{"model": "CTC audio transcriber", "dataset": "read English sentences (LibriTTS-R)", "train_examples": 15625, "gain_aug_db": 6, "n_mels": 64, "hop_length": 160, "input": "log_mel", "spec_augment": false, "win_length": 512, "tokenizer": "char", "vocab_size": 32, "arch": "tc_resnet", "norm": "batchnorm", "activation": "silu", "depths": [3, 3, 9, 3], "kernel_size": 9, "stem": "single", "widths": [128, 160, 192, 240], "init": "xavier_uniform", "residual_init": "none", "optimizer": "adamw", "lr": 0.0015, "beta1": 0.9, "beta2": 0.999, "eps": 1e-10, "grad_clip": 1.0, "magnitude_pruning": 0.5, "steps": 9400, "batch_size": 64, "epochs": 38.5, "lr_schedule": "poly", "final_lr_fraction": 0.01, "warmup_steps": 470, "weight_decay": 0.1}
Rows from block 3, named by matrix and row number. Rows with one number belong to one channel. Each number is 128 + 24 x the weight over the matrix's rms, rounded and kept within 0 to 255. All counts start at 0.
# convs0: first width-9 conv (model.blocks.3.convs.0.weight, 160x128x9), inputs 96-103, a 9 kernel for each
# convs1: second width-9 conv (model.blocks.3.convs.1.weight, 160x160x9, transposed), outputs 96-103, a 9 kernel for each
convs0.30 [158 158 128 128 149 165 128  98 128 128 128 128 128 128 128 128 111 128 128 144 128 106 128 128 128 128 128 128 128 128 128 101  96 128 128 128 128 128 158 100 128 128 128 128 175 128 152 169 162 128 128 128 172 179 128  94 103 128 186 195 128 156 128 112 128 161 105  95  82 128 128 145]
convs1.30 [128 128 128 106 103 128 162 128 128 128 128 128  85 112 154 128 128 169 128 128 128 106 112 128 128 128 109 128 128 144 145 110 128 128 149 128 128 159  96  39  95 165 199 128 128 103 128 128 128 102 128 128 151 128  97 101 107 128 128 154 163 158 128 128  96  89 128 144 128 128 105  86]
convs0.31 [111 128  81 128 178 128  64  91 163 128  99 128 128 145 128 128  92 128 155 149 150 128 161 152  89 103 128  69 128  97 103  72 128 173 128 113  74  92 128 128 128 149 128 111 128 109 128 109 128 156 128 107 128 166 128  93 128 128 128 128 128 169 152 128 128 148 172 158 168 171 128 128]
convs1.31 [128 128  83 128 128 110 103 128 146 128  98  98 128  81  85 128 128 147 175 170 128 160 148 128 128  80  92 128 128 150 163 166 128  85  90 128 167 149  96 148 100 110 156 128 144 128 128 128 128 102 128 128 105 128 100  81  60 128 145  91  98 128 128 128  95 111 128 128 128  95 128 128]
convs0.32 [ 76  56  59  97 156 101 110 128 144  79  98 105 128 128 128 128 166 128 111  92 128 162 174 128 128 128 112  83  91 128 128 128 128 128 128  79 128 128 128 105 104 128 128 128 128 128  86 128 172 161  86  86 128 145  99 128 107 128 156 128 154 167 128 128 128  83 128 128 128 128 128  91]
convs1.32 [167 148 128 157 193 128 107 145 147  88  99 104 110  71  80 128 164 151 160 161 128 128 128  89 128 128 149 128 153 169 128 128 147 128  97 128 128 128 105 109 128 108 128 152 128 107 128 128 159 173 156 146 146 128 183 155 107 128 128  86  68  74 128 128 128 144 128 100 128 128 128 128]
convs0.33 [104  90 128 109 100 128 153 102  78 154 128 151 128 128 159 128 128 128 152 128 128 128 106 128 128 128 128 128  95 128 146 128 128 155 128 128 128 128 128 128 128 128 111 128 128 128 128 128 148 171 128 106 128  80 128 128 128 128  97  79 107 128 128  91 128 128 128 128  94 128 128 160]
convs1.33 [104 106 109 128 128 101 128 111 128 128 105 128 101 128 128 158 128 128 128 128 128 128 128 106  89 128  86 100 128  99 108 128 128 128 128 112 103 128 128 111 105  90 109 128  92 108  95 128 128 128 104 105  85  73 128 154 145 152 105  80  94 107 128 162 160 128 101  99  79  83  95 144]
convs0.34 [113 128 145 151 128 128 128 128 109 128 159 128 128 128  88  96 111 128 128 147 128 106 128 151 128 128 128 145 154 166 128 108  94 110 128 128 144 128 128 103 128 128 146 128 128  94 128 128 159 128 128 128 128 150 164 128 128  96 128 128  88  90 128  82  51  91  97  75  92 128 128 128]
convs1.34 [102 103 128 148 165 173 150 128 128 110 128  76 104 128 148 143 171 166 128 128 128 128 128 102  95 110 102 167 171 162 128 106 167 184 170 128 128 128  93 128 128 128 109 107  85 104 109 128 107  81 128 128 128 128 128 128 102 146 160 128  92  88  93 128 128 128 158 165 149 128 128  91]
convs0.35 [128 148 185 182 128 128  98  92 113 156 128 128 101  81  86 128 145 128 128  88  98 128 149 128 104  75  98  95 128 148 128 128 160 128 128 128  63  73  80 128 128 128 128 128 128 128 107 128 128 109 128 146 128  90 128  98 128 128 128 128 101  87 128  92 128 128 128 128 128 128 128 164]
convs1.35 [153 128 143 128 151 167 145 128 128 128 128 128 128 128 165 128 100  87 155 128 128 107 128 163 128 128 103 100  71  88 128 147 153 176 151 145 128 150 128 128 128 157 162 161 112 128 128 128 128 110 128 128 154 148 128 128 128 128 128 128 172 172 128  92 128 155 176 157 185 176 168 154]
convs0.36 [198 146 128 149 128  86 128 151 128 128 113  78  92 100 103 104 128 166 152 165 166 153 128  83 156 128 128 178 128 152 128 128 128 128 128 168 128 128 128 128 128 128 106 108 128 128  94 128  81  96 128 102 145 186  96 111 151 149 128 128 128 102  90 128 128 128 144 128 128  94 103 128]
convs1.36 [156 110  88  70 128 174 166 128 128 109 128 172 187 164 146  95 128 112 128 142 173 172 128 128 128  97  73 184 128  93 128 148 128 128  87  44  95 128 176 167  99 107 128 166 158 101 143 128 128 161 166 169 128 112 128 166 128 149 128 128 128 128  85 145 169 128 128 102 128 101 106 128]
convs0.37 [156 188 170 128 128 143 128 112 107 175 128 128 128 128 145 128 128 128  84 128  90  85 128  80 128 128 128 128 128 128 107 128 154 106  76 106 128 128 105 107  91 128 152 160 128 128 128 128 111 128  97 104 149 128 128 170 128 128 128 128 190 169 146 128 128 128 150 190 185 128 150 128]
convs1.37 [ 97  83  97 128 128 128 112 128 128 128 128 128  80  92 108 107 111 128 154 159 168 152 166 190 190 157 128  66 128 128 103  87 100 106 128 128 128 147 128 128 128 128 128 153 128 156 110 109  89 108 128  97 108 128 152 128 147 148 172 160 128 128 148 164 158 128 128 128 128 128 110 111]
convs0.38 [108 102  71  90  96 128 128 128 128 161 163 162 128 154 159 128 101 128  94  93 105 128 106  97 128 189 128 128 128 162 172 143 172 153 184 178  94 102 128 128 128 128 152 159 128 128 128 160 157 128 158 128 128 128 128  84  80 128 128 128  90  99 128 128 128 128 128 177 175 128 128 128]
convs1.38 [ 62  95 159 188 146 128 128 105 128 102 103 128 183 154 108 128 128 166 154 128 128 128 128 146 128 109 149 128 103 128 128  93  96 172 128 128 128 154 147 112 128 149 128 128 128 175 128 112 128 128 152 128 128 128 128 128  88 128 128 128 151 170 128  87  87 128 183 128 128 152 128 111]
convs0.39 [156 128 128 106 128 149 128 110 128 149 182 160 128 112 153 165 128 128 128 151 128 128 128  99 128 128 128 109 200 155 128  91 128 155 128  85 128 145 128 128  84  81 128 105 128  93  97 128 168 189 159 149 128 128 128 128 152 128  72 128 128 110  78  89 128 128 101 147 150  88 105 128]
convs1.39 [160 111 128 128 128 148 128 128  98 105 105 128 128 128 128 165 100  39 128 128 128 103 128 153 128 128 128 128 105 128 128 128 165 128 128 110 128 108 197 193 170 153 128 108  85 159 128  88 103 128 128 109 128 128 128  97  91 128 168 148 128  98 105 158 128 147 128 128 102 109 100 128]
convs0.40 [128 128 128 128  99 100 128 128 107 111  98 128 183 174 146 108  78  89 156 128 153 128 105 128 128 128 105 128 128 161 184 161 157 178 128 128 100 128 128 128 128 128 104 128 128  91  80 128 128 128 109 128 145 128 128 128  88 128 128 128 144 128 128 168 128 128 128 128 128 107 128 128]
convs1.40 [ 97  90  71  87 128 128 128 128 128  99 128 128 169 128  77  79 128 128 128 128 128 128 100 128 110  87  92 128 128  75  75 128 128 128 146 172 128 107 148 128 128  87 128 147 105 128 108 128 128 128 105 128 128 128 159 155 169 171 152 103 128 128 128 108 128 111 128 106 128 108 128 148]
convs0.41 [128 128 109 128 128 128 108 151 128 172 128  91  97  90 101 128 128 128 128 128 128 162 181 190 163 128 171 100 128 100 128  97 128 128 128 112 128 128 102 128 153 149 158 168 170 128  94  73  55  49  55  65  91 128 128  87  77 109 128 128 128 128  97 128 152 128  93  95  81  84 128 128]
convs1.41 [ 85  90  63  71 105  94 128 128 147 144 143 108  80  97 162 168 162 160 151 162 128 102 128 128 128 128 128 128 109 128 105  78 128 149 128 148 128 128 110  59 128 128 128 128 128 128 128 128 108  91  82 110 128 128 128 128 128 128  99  90 128 161 147 128 128 128  91 110 150 128 128 128]
convs0.42 [164 128  59 128 160 114 128 160 185 128 107 128  91 128 103 128 128  84 128 180 128 145  74 128 128 128 128 128 162 128 128 128 146 128 128 128  87 101 128 128 128 128 128 128 128 128 128  63  87 128 107  80 128 128 160 171 128 128 128 170 160 161 195  83 128 128 164 156 128 163 154 173]
convs1.42 [128 128  82 103 128 112 128 128 107  83  83 128 172 128 128 128 161 151 144 128 128 128 101 128 128 128 128 128 128 128 160 112 128 152 128 143  91  79  96 128 165 128 128 105  96 172 150  95  81 106 128 100  91 101 108 128 128 128 128 128 104 128 105 158 113 102 128 128  84  74 128 128]
convs0.43 [ 94 128 128 161 158 128 128 155 146 128 128 128 128  98  94 128 104  75 128 149 156 128 153 151 128 128 107 153 198 128 128 176 128 128 161 148 104 128 166 128 128 104  83 105 110 167 153 128  91 128 146  95  89 146 128 128 128 107 108 128 151 128 151 159 165 128 172 152  83 149 169 128]
convs1.43 [128 109 128 156  99 111 163 151 128 128 167 128 144 189 151 128  79 128 148 179 128 166 128 128 110 102 105 128 128 128 128 149 128 103 128 128 152 128 104 145 148 128 128 128 128 128 166 157 150 128 176 176 150 128 128 104 128 128 128 162 128 101 109 128 128 149 180 161 102  99 103 111]
convs0.44 [164 128 128 128 155 128  83 128 150 173 128 128 108  99 108 100 105 109 111 128 150 145  96 128 150 187 165 161 169 171 128 128 128  93 142 128 166 179 156 164 128 148 153 128 128 157 128  83 128 128 151 128 169 163 128 162 179 128 128  64 109 128 128 161 151 128 128 128 128 128 189 178]
convs1.44 [155 128 128 160 185 150 114 128 111 169 175 190 150 109 128 128 151 128 128 128 128 128 149 128  97  96  92 128 167 159 184 169 128 109 128 128 128 128 173 143 128 128 128 128 100 156 181 151 128  76  97 149 128 111  96  92 128  99 128 128 128  97 108 128 128 143 128 128 128 128 146 128]
convs0.45 [196 163 112  79 128 167  64  49 128 156 128  90 128 146 146 128 128 162 128 128 128 128 101  79  76 166 158  78 143 168 128 128  89 128 128 153 128 128 111 128 128 128 128 128 160 147 128 128 128 148 128 102 128 128  81 128 128 128 128 109  99 128 128 110 149 175 163 128 128  84 128 165]
convs1.45 [157 128 128 146 164 110 128 168 128  99 128 145 128 128 128  97 100 128 128 104  92 128 155 128 163 128  83 154 128 128 147 145 128 175 128 158  75 128 128 128 128 128 128 169 128 156 128  99 128 128 128 180 162 154 128  77  94 128 153 128 145 128 128 100  98 128  60 111 128 128 102 153]
convs0.46 [146  99 111 128 159 128  69 128 128 161 128 128 128 153 162 159 128  94 128  87 103 151 168  90 128 169 128 128 128  75 106 170 142 128 144 128 128  95 102 128  73 106 128 128 100 128 128  76 109 173 169 102 100  96 128 128 128 147 128 128  97 148 177 128 128 128 128 200 128 128 104 106]
convs1.46 [165 128 128 128 165 128 128 145 151  87  96 128 128 128 100 128 128  95 128  99  83 128 128 128 128 128 148 128  99 108  96 128 128 128 160 161 128 128 128 128 128 162 166 148 128 160 128 128 128 151 128 128 128 144 154 128 128 128 128 128 128 128 128 150 156  96 128  98 128 156 128  94]
convs0.47 [128 111  89 128 128 128 128 128 128 128 128  97 128 109 128 128 128 128  94  95  88 128 179 128 101 128 153 128 128 101  92 112 107 102 106 154  83 128 128 128 128 128 149 128 128 128 128 128 128  79 128 128 128 155 109  87  75 128 128 128 128 128  99 103 128  92  47  83 128 128 128 128]
convs1.47 [128 103 128 128 105 128 157 128 128 128 111 128  90 128 128 109 101 128 128 128 128 147 128 111  97  97 128  94 149 128 172 153 128 107 128 128 128 174 166  72  69 112 128 128 128 128  89 128 128  96 106 128 113 128 128 128 112 128 128 172 158 128 107 102 128 128 128 128 128 100 128 128]
convs0.48 [ 96  97  80 128 128 128 157 155 128 173 158 128 155 194 184 166 128 128  99 108 111  83 128 128 128 128 128 142 149 128 128 128 110  87 102 128 128 128 149 128  93  99  98 128  79 128 128 128 112 128 102 107 147 160 128  96  89 105 128  88 103 128 111  84 103 146 184 191 128 128  99 128]
convs1.48 [148 128 128 128 152 147 128  95 105 128 180 161 109  89 128 128 128 128 159 151 110 128 128 128 128 128 155 128 128 128 111  93  99  86  99 106 128 128 158 110  52 146 155 160 128 128 128 149 128 128 163 128  91  71 128 128  96  90 128 128 128 152 128 128 128  94 128 128 128  93 128 150]
convs0.49 [128 128 109  88  73 128 128 147 152 100 109 128 128 128 107 128 111 128  91 128 128 145 128  88  94 107 128 128 128  87 113 128 110 111 128 159 166 187 149 128 128 128  87 128 128 128 128 101  79  90 128 151  94 128 150 178 149 128 149 128 128 111 128 128 128 128  90 109 110 128 128 128]
convs1.49 [156 148 128 128 128 104  93 128 128  91  96 107  84 128 128 128 128 128 109 128 105 108 128 128 165 128 147  93  92  87 128 128 128 169 146 103 162 128 102 105 128 128  99 108 128 155 150 175 164 155 156 128 158 128 101 110 149 168 128  82 109 128 164 167 128  98 100 128 128 128 128 102]
convs0.50 [112 128  93 128 158 150 128 104 128 147 128 128 128 128 111 128 110 128 151 114  81 128 107 128 128 128 106 147 128 128 128 128 128 128 128 106  72  86  59  69  90 128 105 128 145  90 128 110 128 128 128 128 128 128 128 128 128 128 128 128 128 128 128 164 156 102 128 128 128 128  93  73]
convs1.50 [128 128 128 154 151 171 165 153 128 144 128 128 128 128 128 109 128 128 152 128 143 128 151 128 128 128 128 157 128 128 128 128 128 158 148 128 153 156 128 128 128 128  97 128 128 128 128  90 101 128 128 128 128 107 128  86  86 128 128 149 153 128 128  83 128 128 145 154 128 128  95  92]