A small CTC audio transcriber, trained from scratch.
Model: 11.3M parameters, arch tc_resnet, activation silu, depths [3, 3, 9, 3], widths [128, 160, 192, 240].
Training: adamw at rate 0.0015, 9400 steps, batches of 64.
Data: trained on read English sentences (LibriTTS-R), 15625 training examples, 38.5 epochs.
Rows from block 15 of a small CTC audio transcriber, named by matrix and row number. Rows with one number belong to one channel. Each number is 500 + 40 x the weight over its row's rms, rounded and kept within 0 to 999. All counts start at 0. Numbers have three digits each.
After each channel's rows are labels from the 100 clips, of 14976, where the channel reaches its highest value: "responds to" is what is common among them. Only what is clearly more common there than usual is listed. The data: read English sentences (LibriTTS-R). In brackets: how many of the 100.
# convs0: first width-9 conv (model.blocks.15.convs.0.weight, 240x192x9, each kernel summed), inputs 0-191
# convs1: second width-9 conv (model.blocks.15.convs.1.weight, 240x240x9, transposed, each kernel summed), outputs 0-239

convs0.92:492597499531482562515520396537520498488548493496529516598546466478478466503534488482471499502548540558509513499476439472508516476476450426419475578484535445503436493504510502497522436458534507452482520521535506428496459486463472524466522481473477511546469532468483562478545541441476397407424465483501569528502511499491529535521430593429486565449513474500498440484468470474429468510493556445422508464516444537515430523516490528594513520468415529503512540491527564496528446471509541425529514451465505435526470478516492514476424488537501499487511481496415523520466506429508484500
convs1.92:489566489475523507499509526487485469474559515476491480537474462458509449541515558475510553478518412553494453509510511507488554493514452469514480521502489523484453499510448512538461555521512443380491531450538500477463430438538549508476519503515552380546569507451544433493533500518483483495473503477508504444470520411412464402487485524512565486559429483495484445512548447478470457547501501381552440526485466457561535516485515502563428511444453501523457518510500476497450511542489519573561420526477469415520543481514470474516513527500489541527436501553483488440430445530535495529464499531533507485440515522465524525471524490408548568518501416499530434474451485557535490529518559408463495545482436535473495515512475445505446
responds to: the word "you" (35)

convs0.37:518538515490541527488500477377450474465477516528538502512551510475500467471441488518442466498455476482476500560612410481557415521455487451566498461506516524520498496453502497537519498553540503406498465457496601473524458453472541509549541491450430518456466539420448456503516522543476524471482564453489483500434503526490519544483442507453497491489403509466444525551445488524560492529434501429507461485556427518478445503516531449526452505530490514494489500459526487471530531474462480489539505486414411493516468470521465491499479504488559520411502556520468443429479410472514559496
convs1.37:518516505436501491485517543492516466511603493494466436443510506452516475609493556402537513526465437408487508510530548487516530509508511466464511532496532510449494513540465484452506472572493479551506482483483511570511596581465498477467425468474529625494571523490523488541397489484513606500480561519471475522499525551487563493483478491500479486566573478443518523516508485549531433521547420537513482558545500468401502525498516498496527535527523459458481576468552449477487461570464467501529519538499456503530482513469479512502468420418465562448488478509559480430498489521487527431509485519509500467497486499537536532498544540432518490429463549460486509518567511412572470526515475535481526482541584482530463491465541509550533
responds to: text has "fellow" (27)

convs0.101:498462518505397481448492523546502480490488479422497465543505530451454469556520484465507484571476546493492594529593451455486414479434487454505487582435520489475533449509476491472577460500472533480517564481408459512509421457494514533500496452415530540539449521534481453425516529494543482485389457446449500497446570489457491510498443513497485528442511471494468489538466526454436522449471517539497453497463491488501451487457501576501500514479498471541537468368481511528444518474556515522522488501479462548504508442452449476451461549534504560459470464520505545480489515502450448546
convs1.101:444505463450491421544536522523560599543523538511508458418503458505437512500506411478509498476485465534455466461493484479474509484448500514497500579469485532532459497521502488521527515488496548457509586531519416509518478500511528532563469457494489510450548507476503535475483404467493484510515507477491525485500465460461567513427492436437512501474513495508544437481602464506488477498443458502479453478484543469487483560487521483450557475521514552587539526675473632512518477454467446465406503531540380440454575558506485522508470529519467486515519551522445451510438522483505545496488472449503462551523497484465485554519509412495531489504485526427464526542528520441490503503476533467483592501503515465547483484514508487499453
responds to: the word "when" (41)

convs0.170:488547520422447413405442559521572479462544447541464469501503476501461511473516428499479516485535491498525479428512501483529480565508497535592445462523510481512484481560450524529501434493505489506541526536444534480538525545513516514455507521484495497522510441541600523478451528454485510473520559456476533508467536377452494497514477517561444491504538459484444457556500481500503467488510421459517509494444393397508572478505493458465473581472599451560551481513467495499553555482472499531467525489548513489506544479424496527457509548584477507457490500446459539547542484500492490464
convs1.170:554497417507489483433471507529492459500500473519537475377473545481491467440505458533485419489476524543565433531451480487475482500482496543529515551429486469546517438547508531505447457477516466495558475518518539594547466461489525472486624463476437501563449487459487531543466526559530486451489454538478491513563539439489552575495520507496548460486503498486462513562503526494522463526515420472505427536541514515490479445543561486500458420469493505554487439489490520515484529515537546516453487486557520479497454492428501426539493500478458507537471556514512448451593486441529507536482542480468432434492506473519454476518465459540498424533500507500482504562478494438426420440498542461518429466418530446571434484533537464553542
responds to: the word "put" (27)

convs0.71:509553539526476542468532519552515481483553450502523518507548469511455516540518534519550465542466482535493428460441475512529480502520507420517521475537447593517447436454494495556522495483455483481524456465499437532482556527476537530458529490459490503530503433456501502546537485513550491502516427531483449486542490499511418511527436491522531521523577515488501497512502479463483497522456508517415399513461457535485521523518439542560455541427440441432506374473504487497465473508476457572499540506493510465471464473440463518462485419464525357462516443511564456521505562429444438525
convs1.71:556519479501433477454433488544442574457567485448570515481487501460514463504515449482459497481502509503456465505512523442496478447541498530537505508445516508524546487523561515500500476518469520497530598461477490482490497573502428480555566537485440511535453521443598512450495464500517463509463430527489465478521500535528567498467448511541563468584585478530489472647551502523487446521492461456496480538500497496462504456477438478537545550564488503515465514488480487464432517525478507494550530532405591577431515527518550484483488459510501498514577501526551497497373497540526501535502508504477514541518556507533538458456503510504509510475487500506620458513515439472508504557453488477451487470486506384500528509468486413580463
responds to: the word "to" (61); the word "her" (36)

convs0.66:536543509477494546438502556509446462541580557479550461458524517484494513432508419439412516534511520512468544466458465481586512438464524433521576539508457530489499510485526461534492491523506532457472527449508553475553454493507526434506499500520477469477421519523525455525536513479489410496546465489484498532499538491480568504462501467471477486485488524495522487460454498480475463484551470569449418422476490513456497501506472499551517494435442514539493546466457437351527583563443527523503506482471481500486563486500379515443472478435438481469544526547514412542493480487537490534
convs1.66:422519494437420522464539523485459486468419519483414447467437556457506533511508458526496419431514436496507503516494506448531509485486517478538529510454496508487564428449499419520491427499459520530524448516533453500477521430493501501447492474513496490413533465512500504586484436473477480486529426451440503526454506476514443499544486436576515475542487474504489505513503486521523400510569540460390474537443472522520481509471536507509518508475438484465518461471463551452473450536583438573486460500483487480466499487468559497505535407501544444520490487466489480510505470415443437535542502475494493463536537496480346467510534507524473553488452509457486479570508493466531467501550550523415449485466518520500465508482508423531573
responds to: the word "but" (28)

convs0.201:521534508442486468468510544461515485516547508452523523527544491507549463492504425546489480500549565553471492471524473449506533426478512457518486512531507511508533485519429549459464514523508545469423450513499487463470488483484518396480550516449539479450461500471482477474481490486546501500485507437439457488528442440497451479427502550471348488490490446515499505535494518443440466557539570537481495514477530522445499417522511499517490468494558448436506539483569480499528499509524463551499470518544530565385516501556541450571436450508515469499557505505535337527539550513545495507
convs1.201:516480455479409389488482499483560493552523473534522529442546500516539504484446479494446510512499503512510470492487421561498512507466486533513544502423478459522479514477493487522592497491423603463482497590554454507543539493521448484525561497459476492435562478508463523502452596459516471464451457478490504470546461502532540447473500500519570491485416479497523472529527471503505482492500349515508494488478496481474474458480451563520575489493485506532457397518436434524537480461574525474492484468397548488573405477528498511479500587506545470490507489445507515613487483461560443540520539514459523500473500509494503474492503491456499446483446495492536460476478542489492405500426488530459478505519465506492525425518413487486528
responds to: the word "said" (42)

convs0.68:498482446468492497412521442480500514485494540498590411522476433481481494555569485515598437472498520495506481485471516509531523410475476507473433580507467531439561508557522502475542475547462480455432447433510449554472478512455483478435477505492475448498525513464509473486497472498515490445403444493447541539473508527476507512508482467531494522466461415505492439463483501418362507537514414419427430529516471500532530492515469515476441454502522463517523509498531494472471475570508462466441534473539485509465447456507506483547510432482507470517429489490493420523478560474456548526
convs1.68:497477544486595536542489473472467514600473473549571512487500491409506469463536548554511506547556460522507502526534472511500551530465475484443492521519538446533492567506474552548522500520556526588431513515531502580558515506577500544514481597508507419441494494478539446527469467488446503512542539450536465513498431455510473533573385497430424479446567440525487493486491501485496544488507543547564512466528425569512623443546542513512491541491485517501528565503563531533554473562530484430534506484523535497516529516520525505454523553454496459469566521492499529477492544504492562556492404448462602535493519498528581529469517513482475451524505505500538494505466521500505481470529443558519543559512500492454478536515529498472537
responds to: the word "one" (27)

convs0.31:505497473532468495484492485579530487543469502495502488502510455516520507441505513474504476450488531566518391508520526447478497488447491580480558559481547473518561459447479444463584515497488600471508538477549551491460470470519433526502493497485502515548534448456509551534478597506469522468513574444464498542470512452462558450513381485414442522463468466496492525583521490547465479506522608514513501390462427542477454451468440563589449466463497437472567500473482493508488503511431441518500488566464530473537489478482507520448489451461457508500487516493514523484515447484488502537
convs1.31:480500539467485502459539439585514533480439513554494437473490510444512459543467482457481540529471495572479485504515525517473558505505461467430465471495546519475466466456473458498543455471449516545542557515593485412500454513423483530459467516524486524489558468463494546449505528458515482478507493515521536503520524492440578534455591474529462500477493517491421547514529604496514517506530482493494437447466523509509499458465536543508544476512487469408511489546477528557532475533462535532476502522579456431503507500523494391511527580492479489559466429572485478579468481486573455510468451601512487559477554480443486494454499433546565509520475487485455555458458528551402459502464527556543498442476553484467529404495489483478574
responds to: the word "you" (33); the word "that" (31); the word "is" (26)

convs0.52:492500484530375525502518506478482516432518551550504430529483450475532476503585480477545548459472473528446541528459518521512498534432479500509470471538509434450507417505466549509499520504439463481461517519559427513556444460527501471479498490491546549571502440463499463505548490491465515515585538404492597522489564482435490531516483517552429488466577483508485499497470430479532507412472472457507481509466524521495468520463481553488421537434540479533477493489515500492463573532514417507500471543462461491480470468444593497435462440533498475543392538485529528507464454503561472533
convs1.52:513547552491471491525499504507448543519512542520562503491472552433521534485486517588507503512561496538459480516515568528463508460501510484493467524453487540493472453495476489503492514465562518499493587509486401510484591491531467522514427476515502535459454498521471481552496501525474575518496515459520442537460468431434465465543481576499572419554537486531536470530587477515473502576539470489500470482463523541538523446447518471488447464500464548491391513544544530466397442530446492448507492476536483558468522534511494520516428555495530557507517482491477508480554443477527459560492524483505513535548538502523375542537436495478536495506490536441641495494428509533561484517491484536422449532467512436516499507468536410422527
responds to: text has "twenty" (26)

convs0.13:462493471513506532521424461523469476523496464450529559460544505480428502497550512511531603479461475509588437475441539482403449508466462506512483528517484476510585510484513468417568466468540459485551523426499544559546556442447488561517503506466508476495521383434483509536429450525455415512525513481470483422488497490556420537400510473469479519496470464499509460460510503468514482467481486504523436501500499499456479492534551469480458507490507494481456408478468529472515555570548412491449507502508520552496490510473522512482427429571505494501513455466557522581530502520491440519
convs1.13:518407520481509434491526529467514524465524472478508527401494553433462551467459442507447474458504476527483448508496492491427419527529501501485479532456591469498512482511484458463487492529526477488481529477489392527496475378473456553384537348595536458509454522460512515459496518448489485530522567462522479451497372386476448461457425540476528473517446477435475499446566474507473535530480513530523481468481513515450529469536525474509500461542509487503478470541517574489509505537526533559511470558444428511538452475530522480500439537492500466503502510531533462527543512468483490466521499514525483508519473499511562558461486502558490573481496433523499513453496438484429514499472485522436469464481445534442491513556509525504473
responds to: text has "certainly" (31); text has "certain" (25)

convs0.27:545513504471499487488494484549507442522493445427507500571498481496462477506530492571470539533518486490453325469529490508504559442422469439489532489476512490505492406492514480492533521423518514487492498541547483443453524529519519501492447522494540500546500525531428465442525590452487456476462522423491475459540516540508426452388449512467488482541502494487514509515523532435463526483494471531536457513519445472493493516532398510541519500451565538554486521450495605529461468480520474543485474487497534500462519477487489480502536487428473544352507487508526447566556512519465464483
convs1.27:551518511539472497527483453514469503483409500468537442436461496499480469532502506462505458549450526523523507489492512519503512505550494545546512561515507511481485474501543585518466446460526588498534468505509479413488543451462407532536508469511495491537549474445456460542504464518543511470537424503571506444516531510485471500457462502506481489531501495531464548508536508494498452489539463457500559558480479477612534490445530492517509449492514457484556493471445553583464489604487471445483545500506523481522491477645505543558489463544512482455517499521504545503451472520520469474517582480487440568537483493437498427479566531457485536524518420558550466622495386501529486537493492520515437483503491467568555437492441419576474
responds to: the word "you" (37); the word "do" (36)

convs0.44:567470510500558484507446514531495474519511517493489493403592473487512474475462491489377507496453529437538511486500490499508544544517490476510469485542463492504460490466406499494525437514472510505524450508482551520539559478555520500537497447531400487539530477511493363476468479507543503509491509480445471496477464461553410456536522528507482520552552463498521547502516484518490534505500526441457437484524521525463449524527475482477532494334490537539478508569518574486431464474476495488495439373462496540484502510504368478544532514485493498465481548504494486483497404508511507509
convs1.44:508563442454434535552514509501583565450491560488500586468501544506515569515394495504535488540447499492504475482485550524536469542441517510526494497505485494477533553525495543445498544484491485503460541538565508468449513510544449493438513511467487459504454488525430545530512580541447520428509497487502397480500498515512522523499485536499526495512573538448516526447435535478453511454459428532498463480452480480378549533562582533489533512558518501439507563552523515530530454484571489476422497457479436493524489537459493487503492485519439548500510533506532501591554540507536411520442479510530488510585526474488412501486564547506481447544508524511516487521500510493528464538437593421409513490471500525601475446516526472517500
responds to: the word "you" (32); the word "tell" (27)

convs0.152:505515508469421482499522446539506537439511444538493510497472426463492535531495520509461455507500500506439580576553468482447469527564492551491520486485442494528462462445514490462480407514548502460510490534519507502518529556511507531531503435519542498553496514490558573489486514522449455509404487519525542534323409411471513468518438458494463475508547497474471520477536446457565507529487527508513461470528513520509567491492420503522511558509433544515527479531557419518495518505488511514491500485454514517455515442476448513452466495426508382468488437451443564453511479463512510506
convs1.152:446516495496556496464450492506483542568533377472500481450474522550514493518472440514510433421485500510545461493532480514450458475552480520501526533453476532494510460487514494498502509511486495521505580515522539547463522471468434523471540498449544525475440423399504418520486490484473565469533495500541445518448396407586575513532469515542485524541493506482484472527513460482517455443496517498394500496550448501438508486468476453463451447490538479470557455550479583406417545444476502501463526529502464452479504527507509463471552561488534418552537516496476532504489517528478544502535525515542567481429467579478434548507513520493482500483456587465482520491465497475547459438477463586459492521495443511529527470516398461475516
responds to: the word "when" (27)